Rows from block 4 of the text decoder, named by matrix and row number. Rows with one number belong to one attention dimension. Each number is 128 + 32 x the weight over its row's rms, rounded and kept within 0 to 255. All counts start at 0. Numbers have three digits each. After the name is the row's rms in percent of the matrix's.
# q: attention query (decoder.blocks.4.attn.q.weight, 320x320), inputs 160-319
# k: attention key (decoder.blocks.4.attn.k.weight, 320x320), inputs 160-319
q.133 098:134131152126157123099172135170151163168133126147133092136177136142116133129150112115102164156167125102118089152121068120058176157156159102152122093090117141154105102141102083101115166141174194147083152076145146103148142100176122146123094127115073133137135094142186160095145160091122156169131128100154141144095086123114162109137109136122109106089167139127111174073142110117090120153179091093128123176133148124152117128144149146157188100107147177129168140161091168179178040117080134
k.133 100:132112172135075164161133102108124179098110086162157147046050140119118137112163116098149119133121076106157098129196142080135146115100166153108138147100132163186176103162123120092116116170126126125093139104156133076139078144194168110134104105081097163155125146172132137110148111108124154069067091098183143111154153118097179154128141123132086112157134179143133110144113132156102150147101073102152147157140170181143161108164184150039040149142143111206119138116166163127118115117066154
q.134 095:082118123150163148146148110103129136162130132114138174155166153112124125100109095209128129150096186125177151120145141171143110126127112083120175066115129138136197092161118082097120157096150122100124181143066156092149144144095161098097128171091202108130075122108199185063106105124111091092140107116120163098105124120130144115133100077117154125166081095091121151093098079141141152141152067209119091083111107117116089121103139081157128131127123101091109074132154172154152144134171137
k.134 100:127156132068081129109135113077140140112157132149124112114095125070114060091104123107146124174111105118165111150140134115152102142117100161160096120099101135154097140095135133174185129158110207103059065118081169110084105131089135173146102119162106067132109202102153100153111127143092134169092092133082183141109115198157122112124162167102099129175109077197159164159174095103102147147086124141169105140075159136150138077093103149154097096123123160060157137112162177137148134114148188
q.135 093:151174092132099088155090082144099136099130091179151088130155142111109105132122117148070041112154071133190176159154094113152136151133126150118154135130153125088127107099130170145100124080209082121152097112130110133094091169117111136146090094127124156125097052176114156172092115150093153154210133191140137186083139105090105115135123129144126128145129115139114171065081157137100144118115116094247051119133085130136069121092142153118101144094147142158129123158098129139134119104121088
k.135 093:158118156129076118081142195139108114137117114138181079116150103094161144083115145101063091166209128099159127098115103172117116133157142063111155148090089134161159107124066084068181062173096162147148175147059155154094091123130168139151125130121151146158184099151106093134191115192190132101070151152112080184106108148166097145135127118136106173134131131187163120128155100146145160047109060129074127132137159108107200093098144107151145155135160113151055143082144134112142101098138111
q.136 096:155114153129174134113135074127155154201128151085062122107150085161205135104139117128051125135115143117169115099066146160176165125114144142130098090175125073134105112089120150107146143146130140072097157150099175125070175183091193138092128148133139115147117123142121062152126104190091162122131113142161144105196081071118134181101122180127155090140062134108121105149128181132130101099112146126111190153084109180086104101134142158134120144110142141152171113126168109097109103118146175
k.136 097:147171150182154118109165156095141100100101134158109081116144160143162163130122075161142159153105146109145137156085136135141110098130138103159146115088097178133165138186130147119141158100165144179122131097181161155112161158115056074145099088120075100099066092109143110132162142131149165138155157113111172139102134172137148101117179135098094157118114097109090170116082123074133106115136118160096134077135162188099195095137176103092142073174135177103119136174136118124066074129098112
q.137 096:100068115133107177089128136139120082155149092134130071126180128121112134114148158121161138119134102127125095182121115164132073104105156133141088045082133154116118135145107091150127143113154131093120120142104108137140109089112125122156148135134095205186101135042066173132141090127070120126124106111103098158137134119192151148128118077160170142099148204150098143142063136099106068093184110190122130121118158196141158124150115136217096088189117136115118079162111152138125117135112170
k.137 091:108175220090123101182112111103141145233169135128132125155197131145136084031124159140133178111102105124086147160130148099084165124100129185078140141114158144151100195162121113133137100142177131114165173141097122060115104059147125175074104141094180092086104094145118136122189124134129087122127119172148161121084112140069116132171169172125134178190158123125186112124087068121116117171047128159096077109165158129104113111144141138066143225121093130180133118178151121088144138141145139
q.138 103:080123125160137101065139061196133158130097159176065136095173193133108134045132131149120131120055137113142116163160142118148155108133117147125114135174158115137185172156146098112154103148101108104127125146156104102153103152134147136143186155103129109091164125110144122079141088084122156152113152101172121136152083164118144123116107132160197112102127058097117146125165114103190085127151116161082101121188139148077100145070097129166137172127150110128101163151196103152155192100183085
k.138 107:190143151122088136068076131079147097144132193073103128199080139132107150168158095121172127143143133141115090094100139132155115161146083143134103091125135159156070121125079157136149074164140128163120100095134084175151175135073091114137125069159121109083074085121177161194163133158122103060143164124138103117188154141167137154118161204154095140144153146061127105120140165121140075114159080098153126146111131115166130097071108158129163066089105165129143152156092131159121100140154150
q.139 101:177134069169123114095213107105147105173117146167151097095123140115134174146180065100085199134152189096145120155108040130113135159057135152099088133176134124113137093143166144134181150159051177122087147111143112143118107112136144124105091087129076105083076103136050119137130143107162104145075151123142162139157149109138083053087117134189146118159169119098153115177159088146115104117089145133196110134170159124135109133148117137143130152133127133133086126168112129165131150157105146
k.139 096:166106092129103154075126102118130127139147136107109078110065095133158129066163127132173138137225110159145184112108125148133114077123165107157092155128148166102157090143144107135141109146162093125096101142084161147107105188097154116181124123120153139147153148113170076159115093138082154093132166134095126144171136113067166161109184162083164145132107155148086166154082126094131147112176129214152132137112069124126146195098119200117147152193089044170104114123108137083080184141162065
q.140 097:154136103206153126168137128138112164194104147073097144080108117104108156127167084087116190189232110116146121083069148135115112155114111077112151158084168122159084140140154126125131173118109142134189127108111140191146049151088079122131184177120097117140138113099150118040136129168138129129136142116123132081076121080142195136079106183146144107111126141150117127097159171117117117156129120114159090157082115145097134133131103110098168131197138158132137108157136101098086151122164133
k.140 100:123153109123075026182148118107187141121161119118047107098122170156139145157131177123138143065116160111128135174161108149147151132184144132118119116075165142097140102218168201146098141083074078122095104148078109114130162144124169129091165117104038143120162155165063185123116177117156161175093144149136125099126103106159142104097144094125122143162052085059155172169125137154102129145130112135139139185171123156099139134154158065175154077106135108102106114142152076100111047127067116
q.141 096:155138151157124141042090178153131073130093143146138111121100094134112157110135149173081111102129122094149123084133100118082080118135079165213166097107143079088102140141121181143168088126130050165107158115087170143142076183126116098100168191150125090125074101144166113108122138144168099148110084108151124060097093139195159074113163148086093131149122062167068166133132107097130125137106126075169160110105066169128087098122098149123115136170104150110117096133151144083161109153124081
k.141 101:100152119129118120190063175081087156136148098154107130126064099130158186134123082219128136100151085130104155204110134158150143190141124149117098099082088161104130128129132151162167123147172129146119126115153127140078155152096103112136082109112146143060159187144054125091161186119101117137099149033122134107117166191129119141096136136140174150122148082080139120140133098068112117106148119108130166159123108111169123174148097099081109105171122158074104173138125168126167154172125116
q.142 097:134107112082092152109043123164075127130157175132120115127227125129054149132149158128052138068115127038162122129159065158061087182158106159180133139154107142129182237079115120167087130152164131090140111116152106120126140114135135158177152068142092128147175144110124184158197114113124139103154170139156112102133152109101096149146137128143084094131118160091160146092139164199098161180182108096129092184087148092141118110150100062179107219087126111131114181159136116097100158147137082
k.142 105:078150196159130134145088182091123140094085210143090100116146097151108056118153171081144133188130143132118121113156159117150130140145122138136121157123143137095130152130113146113121159103157144126085185097118140140159103116173126094063094151088174099137111117156083147052110080175182129140092141109159109157152115094111111093157132093071121156181124126078156105176143167091195134150131104193091122145145138130127133128065110147111094152115110173104101125117086183091144097039136096
q.143 103:120176091138125142117102126139140107084186146190134117141097163089104135126147121113149161085099132143128126094096141136179147116169132155141093093137113067116095114178146052130155174139126145192159096148162116106132120213136120089140089189134135116135100138137197108107161174141184098107071089101193136132132104082050148050111153087133116074140188118116117095127113119119107120092100126128167126122121071157135123068101144105122141076177092089058140159190103098130140168133151102
k.143 103:215092138077154072145176048126115155103153094160065082148108132137114135095113142176153153138099112154104100191051159177134131086167195176136140135125178164160138087126132153202088115143067110105153091130081124105125166127193135134156083102120121116135121157141080141130103182123075120068162159110073129098110118103201149097090111145187124103191097116044154104126101093141128207158160134140131130174126099113159167123112112133139112101109147137120117060061148138141159105125079108
q.144 097:089153129168158121146121129124063159119076092183176155136157158178155117125171129148097109182134125148092099106129112183160131105133131139110109130127077136122062116127224115098140091125161112146197088130141167133134172132157093167092048144157164137124059147107111111087132074135160144205101110072066148127142132141093117083129176053076067098112121040192152124076119151097090104112175126134169044056129158128143158137190107142113167113135109122124129135162160150147116184122105102
k.144 100:123061147079142083131173151129143147104167114097131147136159091139171148143113069155108089121083110101148088168053163115180150145194166120111094135151133137194137138137147124107156134144162112138146125088093068152143226045119130123166131091182138134194107139133105126106160170119137165180170113131054135130182140048127107129113101175121131197114149130172117050174091142179118144106129122103151120125080177161160080096169121148109124128092121109144139132157117133152137116126122071
q.145 102:101196077138106123170063149137105128112164070160149136114132089111104143177074178098121121109149115123116125153072175093122174184187106124100141095117134208053132108166040099098117104102161125159132080167121116111106114069079103173134144179126161130124122146112120122099134132135161108114085183083081162158114147196166089154208101081101103171161148129134109123157106149146100152113163123134167166068121168131154170111134097156079191108157223054140141114118051116121116106139073149
k.145 099:125130122142168123093053112076161111149134046174108143139155160125124135092187125205065108112162075067142172128199129084109140134106051153167065139119119108138168129099130150097124120215166146186098116155113132149106109135189167155121182140186136154160149132156078124095143082142098117183159161104124146137145071121118123118062163137099142172128151167158084155104140140159115141119111164134108134162148120088111154148129193145094111144104099108166128138118165135132106096162121093
q.146 097:141126113139126083102103166095166151096117146214045125187100096146130150120055174107100094130133152126187091128152155146132148222109056107105135148097167100113100144101113136200106088084117128101152133112109093176124140141107165125092069111109115167173147135193185194107140118164126137130089159133139152119120109110148102169154135121105092151164116105098092090087075108146149122100173186186151111146186199059171121170126074101086092176149179176130126127112108128128123104122095108
k.146 095:137108121147150116141127062138144196155108136093152188148150115119149155152095152144126110126147111137112187099081099083107104144140184050118115126141128137178134156068102152121084108177168115129100131133079155103132146171145122113099100142051103169139158124149151141119156097141116175126108183046112149164106125091161120081151124144114122141128059132132144090173151106211148094145130101143133132148117145083139160169097132097171070169083136106114177142088101129123154095102169098
q.147 096:118174115125105176141101092092151124176117156157141085102087159083099133052161103171065138102120195139103155133160177158084145178113111137154127162210171083111122138141127161073122127099116140119122093094149083047088088088139129145106102159097164159118104121183123171033146162099131162211156120117120122114150157146096114153135162091129133177135126119133166139141139167135134065119109068113117149114126029084145096121151138100076094105095178137160115132168109101097147094122087162
k.147 089:102111124159076150131100192130151121129179141141063101084114149158150160135160093171131134147157144114092127124115092191175063074130137127091122183129106143100099113093135105066130193103117120119109102179128111120190038108085038101167093117136120135122109151149132170104130092121175143125110108136074178118119112093094123100194139139187122163180087109106117148135120159129097133166121151126144085150146169124114130149184136154118167163141140103143111081149132129125124067121142162
q.148 105:161116144117191135126152123146107094156123113157156162121065106171139167081156089136181170122176090112135141136111108072101091143159145124079096068113149113176152112167132113104104199159138098127157166107096112122069177151115190120092136143106164125109136109076193102096146134120120110181141128117141125135158053152143125095039121133093119149076086160158147087159115168122099118109137164115131111147129101052098100111138144087105136102113145134160114131129124125124106135157139107
k.148 104:120188143154056131153128159179171132042070092146151103071127117125111113111124067166104161089110149172132064149153095131147124161135142081143170179102085114104099118140119095139149144136129117117120132129113165119123154149166152143086096155105083141093173196203142068119139219091227076107150167136188116155076092109131127111146120140106116135075084122064132145166127112115110172173144103135152115091128091104176157151169149138079102116140150121188099167134145109127119142148079160
q.149 109:068150106186143105140102153093132082104149113158154162168124205168135138123116185159186054095135135187127085136116107150132103183136078255159184095130154150074128102130121132136139114139116155149093134136134114047118161131116120160143135139155143150095045140142125167109144182114201078148111104132145073107111175145171140130099151099113129139147090162102104130071126098141130153144164123120089152108106128195148049109156092115159107167136132089123087151118171139101123124124035178
k.149 104:076109096130156116097108120109151188181121123164124131072160172193148197156107106094088188129115179157079183156151090124152101119079148198123110078147110115181087112069102186145098143109125084070087156131105155116132150126133077093130131138130177153164166127064095092134193151136123075138106138041120079162132137135126122129165118137080164174123191123126188108161133084114138172140124103168118096147118144105124129124129104140163102150089065143129134118064163147142153154141157119
q.150 102:089087073044134171110179159144101135196118184134193137095138110095119142134141147085119090123184083133138117089166120114165177143124147080151131081143103194161093167148146161163144146147152130144125139146144122123101089179079109135099096118140136114181147165130129149123126167157169115121164142158117153123114148114185161164194095112134175167149129114064125074130123115097106175155139173115153131131139129172120133159200121114084151079148129091140161137090079064038158150168080116
k.150 111:114166095130144128064149152135174173155101130107082110138089154149160086085132096108152087132138150091106176069119113129144130185152095109158089138162161093176134124176132100075092117098069091159080137125109149124130120104208141199192111121133099131167147175094110148072136123079165161161186055108136182107050140112111156129138104076130140156101181155082082155158111251089146130104041187119115066142114110124106140168142171104119123140127096155108132145116135110126154107156118142
q.151 103:174151136128095103183126193109086103143159109141143135187124094125101113085162111111194116112088085109130129100077135149125157094136086122135132129169089126125146125138122158099154117206124166117136170141108080150192119137105088125190099130109133123124119135143082109141139094122187073114131141142148181113123134137098141128137116150133097125091180175100134095138086139166096091160151140070103198081197161131132122138118129141139133194148094083136098165089136147155030124181125117
k.151 099:159157117135104127126178126126113156146131160096120105081142160091132127141148047075128163106142116094147178103110089139149144068168111156144096076183086165098141169098165145158124196172188143095169099130069150133065128145135090123135150155104171094115111120088125111105198082144134165164146132129120154168114112138166106158069116158142093102047166123126127155146101172080156174124125077138102077128130132073142141126111081154123090078156233199116145099158129140144098164108082133
q.152 098:086088109164139202079113171084133086116127094167123153130146116094163132136142165178134076143066142075089155131138059169068099139149112161141181110172093157115092135127127082157091155167123144055123111152169132148137188127125177101095132197073128158170139125126170123103142181105155150193057085035108152115105125048131138099114097152126162098104046166053171119177096115172061124076137130137139134099109089132161110164139169162173123171110145181136114046167115098100098069122145076
k.152 095:165142131148133132144109085143179152090144156189182125112147102072121143182163139174089132111110099190108145080089152129077129133165145097152144079107129112133169147069134075115082132180174034148103134144107138138088097064175076099151080098145162151114125094172132144148174117148113021137138118099102159107163132079146107086139106110115160140185153138113121087146131140116075129131092112151158142121134142153044143118071162145082105124161165140173144141132054109154106118140109146
q.153 096:058156115101114121111040171084163138114161144150124092156091137092153168201127174094137111151123163143142143130168156089133174103142119196105091159121137103089128147073123138104133094136143148090119162065077133120141136109118214144093158118182143158184084117184030148083130136186079142121134057161136137081176183110155131106156166156112123117139118143146138179159154095143118088095156132088151099141163170123154102127140035149152085147167145112148089147099089151151126118130129105
k.153 095:120123104087175137149106152123146120205117125134154132100143127127158118117158068149109137136099149170140139142140085109120152103120110087143135148178092155150167162123111143163131139090208242117117152109064180152170104135153165112119106106036113143163123171127142136130159150120145167119123119050117115125129083095149069103137123155115090159047159102122093140101108120126097168132080155143110145121119127117084109098137134170148128167142123071103055149135162099102111153183163120
q.154 097:106179131149099112113134118129107127141084136074104064086168107097045125174136114100075181076153098143077100135121123100120177138140138045135115156146129129146130161157129101139078156117153171169132049153062132138154161140056113163139096069096160140109149173077096132152122094129089130097124206110103158076135126151131155111156105075190117143178157094135150064108187097086121136119184140094079156199117149139139094132087115106148106139104148087104165164066143095160126159115065129
k.154 099:142087123108143155092072094085039120123146157120062129135165135178178182165101143094145126125230144129079151115100111139147141190142123149113145117114114136131142130159146133124126163205124135109142080101134088095090130081092128133097127219123136133091146118101166197077127095085152073143140163136107173119073110147119092101144189133156095119066075111129098164138100168099123123117132135173121191168098138119133139124175145132093159144079137141131168154140120107041143070123126115
q.155 103:050117099137146127163149154129040181127177137083132134083142163033112115091095163101155057154160106101097193122139142134092101133147151158107148078127092140078156149110150151132135169164144136144107142181146057168150171096082096161103149130103172169177110146150090156105128160118129118091109125143174169150070147109154075094093112159081163111116137118203144145116155142087171081138109099112106098095149120162191124128145109138115197094147107109190122103164060122152167150071107253
k.155 100:125103119086127155115093132120130155144144132158168116097140099112115112094133113095090129167138162137148113160091161127119150128133155104110127187111121107186095151108147179147061143029103120110066146125096212122129125111124088124123156091121123171122116137159125101140078124150124100090175088158144147141134120131101171112171124164108076190114138153080107095193048199127132189155144170156063131124119156134097141148077146177101094119147088085107164129135166154158027104130130102
q.156 100:117081136097074154115098120146066088145083139120103197087103168153115095078083083142115119164175101142075148100139140197164148153083089170121075140145170108131151103088145171145086185095093069152115147138196117133096128075113106129055118136171177097092048123091179151118169125128093109138157110139134129146063088092131070107097112165115148100145147142113162123203074170118171110091153124091168113082115140065156089125145141064098180116129146145164141128135112126128133083131131082
k.156 100:145121150162114127132055077182078134058132062122104151101164085128119133184153173116131094097164103108158145138143142141108067126186107192107136141129161178147078138127148106146103126097117129138068171117169085111096103189099103137125068161091111176093209113096082166134153145123117121063152074124117161108141140152121099111119111129149177133161178175152174164143174169104092121125113104138091165121161110106146125202134107171117173090071135139131052095152172155078147178070107143
q.157 096:130154124176141087130150080113119164166161130139129133161169210121086108117148204148142143141179163095108161168100100078150074115128147153147049207152132165104137137127190127093092105152105120151118148089191127138135151106101175184124093169182098162145155125167137115095122161124095177148134128139129096093140122099141114108060095144060150128133125088130152157149135151105093137102142171125142096101131171173163117067075131100104082136156144101110124190080149103123157148083132130
k.157 096:177103141150129150104126165104159206192121139139106163137101086171125130107116137155111089102137130140119114129122104089146150112115160106141187102156165091170160134125131079132174129099131159108151155089040152212137046192082170076091204089143148151155160091145133128177111164161145155021090184133118149163159109114151073113107125097193122111112164175146146166097108133151125131129130093123138188119071171170162123165132130072123160071068156089115130174097150089105100141111128086
q.158 096:126122183137153127155138153070117123125133084112078070163117165148124140119144112133108160129116132117103112137153191108167065138105157148105151127075191156113108086156137112110146099107128143160147174192131000113141141144147157127072102158088119127102197164146114074215164119098090072173098074133144101093109153160171101146052120152119214121151066167201054090114098150105118205082124096164092140099092152103174152106144161133184135152123113058144158180050146184161132144137119117
k.158 094:099073100110166046114104172105171167110089141152128118142165171142122072065143142146108156068162092130199135145095096127111152114155084132119123125179136100095162101101072164122024116118072075160145092093145127136071119141150113151123161164174161108119106108121162113143147134144161068099061094126145119130147159181130150113098125136160035158108128132130115108074156106179114092131158123139107122091093030119126059140127123122122120130140143180162206109130127126140116159156129153
q.159 098:064119178105122102048109140134127126124124117175062108113156101147135200136141149164110166075135125150055108119107170149166142065046173110123101125158109061132116141120103230123151058122136144158118100132121116158102183113112130063133141155127120155112118179126110143104133153089111166108089147167145113117206109101164120163158096099113078161175092146127135093096121188146126097130124181135102153119102117136085073133118140107126079143109171135200136129155157180156098076128152149
k.159 097:105135122098168180138093128168132139092153112058123115150146132123147155152099115140165153124110061146104136117117128179184131150129101154144157189146179172117146132137068154151151141100208145112113113117143077084087082079169108100155130128090154153061054104134135106088127194176142212130090081104100155109114119082151162103142182124119124094111139107181117141146148142177157117086168125136089183133156093125153201098158183149090109117132155179080111149114187114162178106111098164
q.160 096:143142125179074170037188158114106120163122070145142117146156129130095148146101111142108136118133153128149099119130153135088125112141147126096133125105025163148123160097095154110164141183123062128143160132193162104117128122072127035170119090102141120077140103104113085181157089159162119155165114151084112083113115123147116147191122157116122058150113108162115082116172174123149154065114077190146067145148133102154132154099116118098141080117121145149114168113162118098161144083106118
k.160 098:098139163094117119114150151133074150136122171096145151154099155121132097094128151183107169106137122127125112141189098143122101184129120125117137124123136161134096143085079120192116113086156052175110218165126201139144063139165170157154142127105092123150134133092127129150051147132157144121166182092165105105142168144115134112125130168140135207094164147183128128133078112148107147159139127121138115149115111135089120117130078131123205058170108123105186143078162126137203153161105082
q.161 101:118075145112126130152166089184116113094169158177139120126085104093185130138156155123162115167170104090125101115154201119104169159144098134039138154145105114145062193137136115147075167109135079117102151104089165083144110149130070132179191153182155119071104128089133138143160125046148170159092140044168105185127159104194162141127150116169101023131130140112161131171154124084073128094117121103148141102167132152114046168146137131133217103196137123196134126075132119107086120162113112
k.161 104:130149097124143085148088106113166181137139086093112128193115101119114133116182061116124170098124110150159095129112109067078095110111107165146084134118105139116144107144143133105151135166054151079102144141185073170143143143115110122133170064135153137080119094148196119147100148111172107140148114132118124163124134108160165105156134128151165103126104086085113177118179097117172155117192092160082172163111052072146177118135137100201108148098207133160134119109171143133147091162146141
q.162 097:084143130140099188086135099101115130107130118115139126104119114167187141127129171174164167133055131111119161196084051127157148101143119151069152176079110153082104147134092105147149122153112106143161107126135177143139196115130082089121164136029109071133032181087082139088134145159093185172126126120149118159118125082090128149075147105191112115121179142131171152081081165146177087095138097094117161112080114140121168135106154075098128092088130118115174152123120140173079118160149078
k.162 097:149123105101105130099143082205175130111153173057172163199079127089105050095168192085119163138103127130126134111134131102084144139127135114119138113099133056117130202119103117127103110141127138121122136151093085125140106140147110120147123125134153165149095120116130153044076113102082150089128120067128167130086122113167176095131136084124107127125164184162132134134188137137096153127156171135123139192102111132174108144096150074123090060116181149111068081151120110158144173110164163
q.163 101:095087135121104170201147125097115157163173119142155110061109146107179178177085122136129176195170159122088170123090129232160150130151146109119153083119072081131133136149110152097104175112149117132108127070113112142142149093120096145101149053090141111127087106114189151172117083134090174160188115100125135122130126155119147185128123110038195224132094105169134102108126097145172156088129169143153108135153140153129097141131095095063090115164127141189143064169121141100112151171108113
k.163 100:102145150155117167063100181069095114166085144166073081118064109051136159110102131131137184141167116115147087125171163105148097132116183120091082126102177168157173096108156119173093105143175079196132112142144172142113209154100099128133117129089146109104145094094128108097138153124110149077137146079142145159143122099123161100089142040203080088109175127105134160151085161174127116096155164092120119115096145171106093094121148083173142120117137093138150105084174086161164126147144138
q.164 099:137136119144115124135157102155076146070152105148132107077087217117154119139129139130124139156120148093152102103184106106128112066124137162127172071159097097168097163156123112161100152150138140156187087159088154148058123196131129131174090071189168152123044138095157113101119107187094058098119140095105131161116073106204125133129149076134135100140165084180120107101114161097104161053144130133129124119130086168142089137155171163116182117166098121090079148119108138136148109210161152
k.164 101:179113106084104169084111180140141144161133147115131111122131085169116141077140130197150164179139153083181153161115114095108111110121099179167102151102130117116155165141103145092113187120142116146085112121126102166135135115174213134158131129133112141169148132109146115149148080082037157161126132106149141083129108095095179152064192147128158072116078128096117098147134090144127139168182143090161078117121095121113144128094149119161101191154109064145119080122157164160096089077109101
q.165 099:115115171098124115183075115048137127180110099037147116094134133206080122133096116187112162104190093199149152134185140171161147107149149107115121149108123148119008103103101149091112127108082146100135176112116076178141155119114159130140092152176125104098160170206220167146093155136124127130104148138074093186080196093086159130111164180114142145151095136161109102095139122134187123120141148132131153156149149148124152147153110158105112165156137124137138163092140210110105118079092152
k.165 099:168097144170125138175085190137167150088117104137080163136143134124104149079163087110146089139076121059136110125180155131151093060166111061109174132083115079152151141137101099123177155177171164143119097116054157115086116150123073116160152161130136167122130099074109193124093105099141126106126118155163161128143123178153098107174136118129130128097182166082156125127091122114121116128100141112160133097155143162151140196095158086145149085094126091073189162167155145115175131192096101
q.166 099:166100171128089090103140158152180148124193108127092131155089141142157119189144120180075113160128137183112100103070177144168111136113132079084125103096168150177115129111129139097141134142147143183147150163118136086155136093195122147144117106147150123134198132170121103152145147111102139166141118081117163074138138058095116129193150060084171153142151103148120091130084097143126110130136162163128103117111195072137172172117113134117112203096116100069109144100108095109129124120128123
k.166 098:068155137146149109103098140092108146110099118150135127164092100117182142136101159129100144125103125097150057120172131140141126124110114113105178039119092176165109109138081173121072177145090180151122086155062055148085148164111128140141176120132056102126184174163111095156125176134122122088156130097104154135095152152111120142110193165150088139081103086124128113138094101081088120144100199095127116143072164099071138101112191089145149151116171159180091096168137069116117165147098110
q.167 098:144109141142080161160161105192129113143106079102145094132135131168129144149152094116109102119139112157140121135134114148146192130143122093173105132095102103116114089141141091077058060155171163106116129159159133158132133143111151194127062119171063141190117068110107109171133109191135232122146128092140168122126086138156188134089082154126126173047083163109103151134090143123179126155184138117085140089151086121127139092141102152172135128156085094170169143132132240096106184187139141
k.167 094:103104070157099106137104136151073079171142127134116065140186173150146093110128122146120174101133104153115140117132121168119133151112122134144134205157125155118138153134127083171138223141159151178121149138162140124141148133116132117109147106112171108146091119088108141144111079103121214137104165131138152136113120095165115108121135175103130141198173149108106134137138140112103168121166103059130092147145114164038166166099122146094165147131089065175190180132131164106081140090149141
q.168 105:096066039183141176155141077131116085093213053161150096095099097137158103117174135140140112122128085131075095062155126145159185110064167146166135164095101156136126165115156099083095094135100168136104106116133059157150095113130107142118093108116127180116145104062171108076145119104080161170084103091123124102146102157169197148165103162185084163141138122097114111187189145142106106139136138115090188102174081112142107090088132132181123146127089130185146206135134142101120151152105120
k.168 099:147185190143077136116131156126122148179132152101111116123138069155147111163086149119130132183128141172142096152114087103070112121114106116165106077211119144166147143159177076122142121177121154123153132157178119134199118154127138137135133106129068109114118157124133107182102139131175170126121114206109128090123097103163168122104203122087146127112115167090119133145076098131169201127135140079127143109139122124127181181147140130108102190120155151099119106087162121100132134102073149
q.169 097:121128109150100090098101127138130091109130126122139132130134137107182076155150117096136157049078129116092153129137123055124129088155153086141090136175146176151141168138208104158100120136133090146135138183183175161077155129106045190085140145102165131073116100120170144190128126154223151124107126148144173178104148138095149148104156113108144103132117168152090150070153109120115084157088134094183149159148077103093121140099069119127122144092160118078105150181111114164101086164195087
k.169 089:165078115089073125089139080127087161209173135121139120160129056133183157062081175130145134123144162043169134171172141161153177136045169102119123115109108078070149066121144105109150146122083111128101115105096097121135171142174180125108143105117118140065108122128112081101151136121140098084108099102115148185179131186164137126179103146135172118142076119152126136083134145106153132126122092099176071136101119178175151092167129128160168085167160108145109096111198135162112086110114119
q.170 097:188142150103117110157117130074100208169140148105123111172155143147047115130109132081184088141160140140122152125151103083155144137118155147146157097171111146146164155124157120095168111096151102150142064093144085135126117143117114092125111093108109128156088162205113131136155114135140126121140153153104124118112106151100149150132140154126157136071185152106082145127136181151176139143119121199139150110141129058214125148120159128153000154141117125169134168113057125113136114109104170
k.170 101:130140109155115102104107146099130157058097128126110110102128149131109151128136146141092118111127140132083094129141117121113134126190062139154090133167103152175145154124163114138153107164138169103109113124160119100195136136159101145104112150133092146126140111152136066102118156167193138093062120122188082103159132187092144064134153092146116126102090143127150162117077076135086156172109074087074102094080160093062178142117118206191124145219063097122111094099137143166134130148117132
q.171 098:131113116106160108116139162108057136152119155112159126156111185159098112149122134114138141138123178064151101140065157168149100156065103096124175098096057097145108142083144153108102120162117172125205027114130161130137101148116117094158115191102113119155135105131091128148109110120149208108082174114147144125158167102135151135089175141107116092116145103094121149191121144084186155102103157115103143137168120148133118047128151114170150099125192076121099104160117132103112160091163129
k.171 101:191109153119180130118116135177112081065127109089128042122178149109108099044177132114146138105131106120115172106116143080080097142142159129142134103078116133151139130152105138136161138126130180137120056107107168120137147148099150122142079097165131154185110124097117112199155096145129142141125090096167120088123127106146096148110123186134133128155117161154119153126157134155132097154229048160068122146094121098124162191166052187097072122129171130060135062105093141199124176117124134
q.172 100:086193174150160106095137077085127172138084136134178164153122158105090141128166119123103110153141151174137058137143160029065132148131151153186138189129116041069094172095124188115137053136131163178100148131140150150113187117073063055161076099095105114158062093107084116189104152124186090114159124112108127134141099128104151127195100065137181190152128109108137142137134190177150103088160112139089179104089153101151149149094066128081183133154105146116100099192090108165170093111117145
k.172 092:155150145136126074152135143172143140101074117109178095168139071074082133104123114149186081071092121116128140142168157132120108143079151116125141128187149165156127132108150139144169129119149098110092152087132110124165148142142125137061176107141089160129099160164122089132136144138141086106112069146187144097156137145152131132126113137135168201130117152110132094101095106158115143152123082154165119222071092138122137101186113134107062120122065122151175099136115130168139119151105107
q.173 100:114077102138175117127134131126118098176142168163066213113100090155146137128136175141133143158110101148073139130116127239159106146144107125119118084147185129165059117123101100143108114144116123103175147136124070068157118086163087101094144178153128121164145119117140105115084128100043118137175128099133111154145131103095114153156109131118114177129154133105085164146114131139052159146162124150137102117147125092107121153157099040126120170145213112148140101119124103093188153187169117
k.173 097:133133148156066159114164150115127150104143113157114136098130156142115109133105136129097115132161160179110122052149142124205057112103137158159124102166163133120071086128179119091037179104128129118140129175119077115086097066099124125134148124144129140071119223150143147187176165129116136142202123119103139117095217145109157092118120041147147118124086128116161122195114127117192112106112170118090129070131169130172154132171084087135127139108112162179135065150130144096138135136183151
q.174 107:168148089069143075150128068113187155167130105139153114108111120137064138152050142117170161127130114102133154119113071110114114144088183112126128120192183058130123088101109152162100154110125138174120074091170128157149167148171116124118106130124139102092132148144131153145166125128126109123141131186118102170130113104080136107129164091125087136189062153228131089070120110125131117089170146127129192139098089152203220159095126098122112087132124168162133145123151152160119099110115110
k.174 101:145044112149090117044115071108154168138053149147158087151158189074116129111098131133160060114149164133153105136138171114116170134146090117121113110153137085141137208156152092113070134158195155125199100144107166109157126111157175135122170119160073158164146121100132100096132142149117142109086153160149148105135172111096143102167169126163150131113162118112097121145122136155145172139072140083134097133112151150100148087122130167111122148129125143042145118154105113142166138108105121
q.175 097:115147093121120128129107149088066169174193153076095119186086122129102126116121174108098126095092090088115045092073134121163150123096123135160135116093102107123064106117133156097071131108121110124155122213106064142116186192067084159098103067104159112158096080140144088086164117156135170134204122099126130107120087178150184137091120139090094180075145149089122154132184095101110093129113060096107155129146073132112109137049197120099078150092133108120111142171120163092136140126136076
k.175 098:101102156093076132122162135146096074115168133098166060090118082141152150103120076177139193117189123134158194106146110126144178117140161127143111147172197163082137149049166111115121096164132105174114143080155182094092152155154084136107116095132084152150101159179111123182114130128141126097147112162160125134158120119137121045093140127142121140102122145118119101117117072163141142139138047151105062122102135123133137116147177176131157109131148117143139089119148127177055113084137190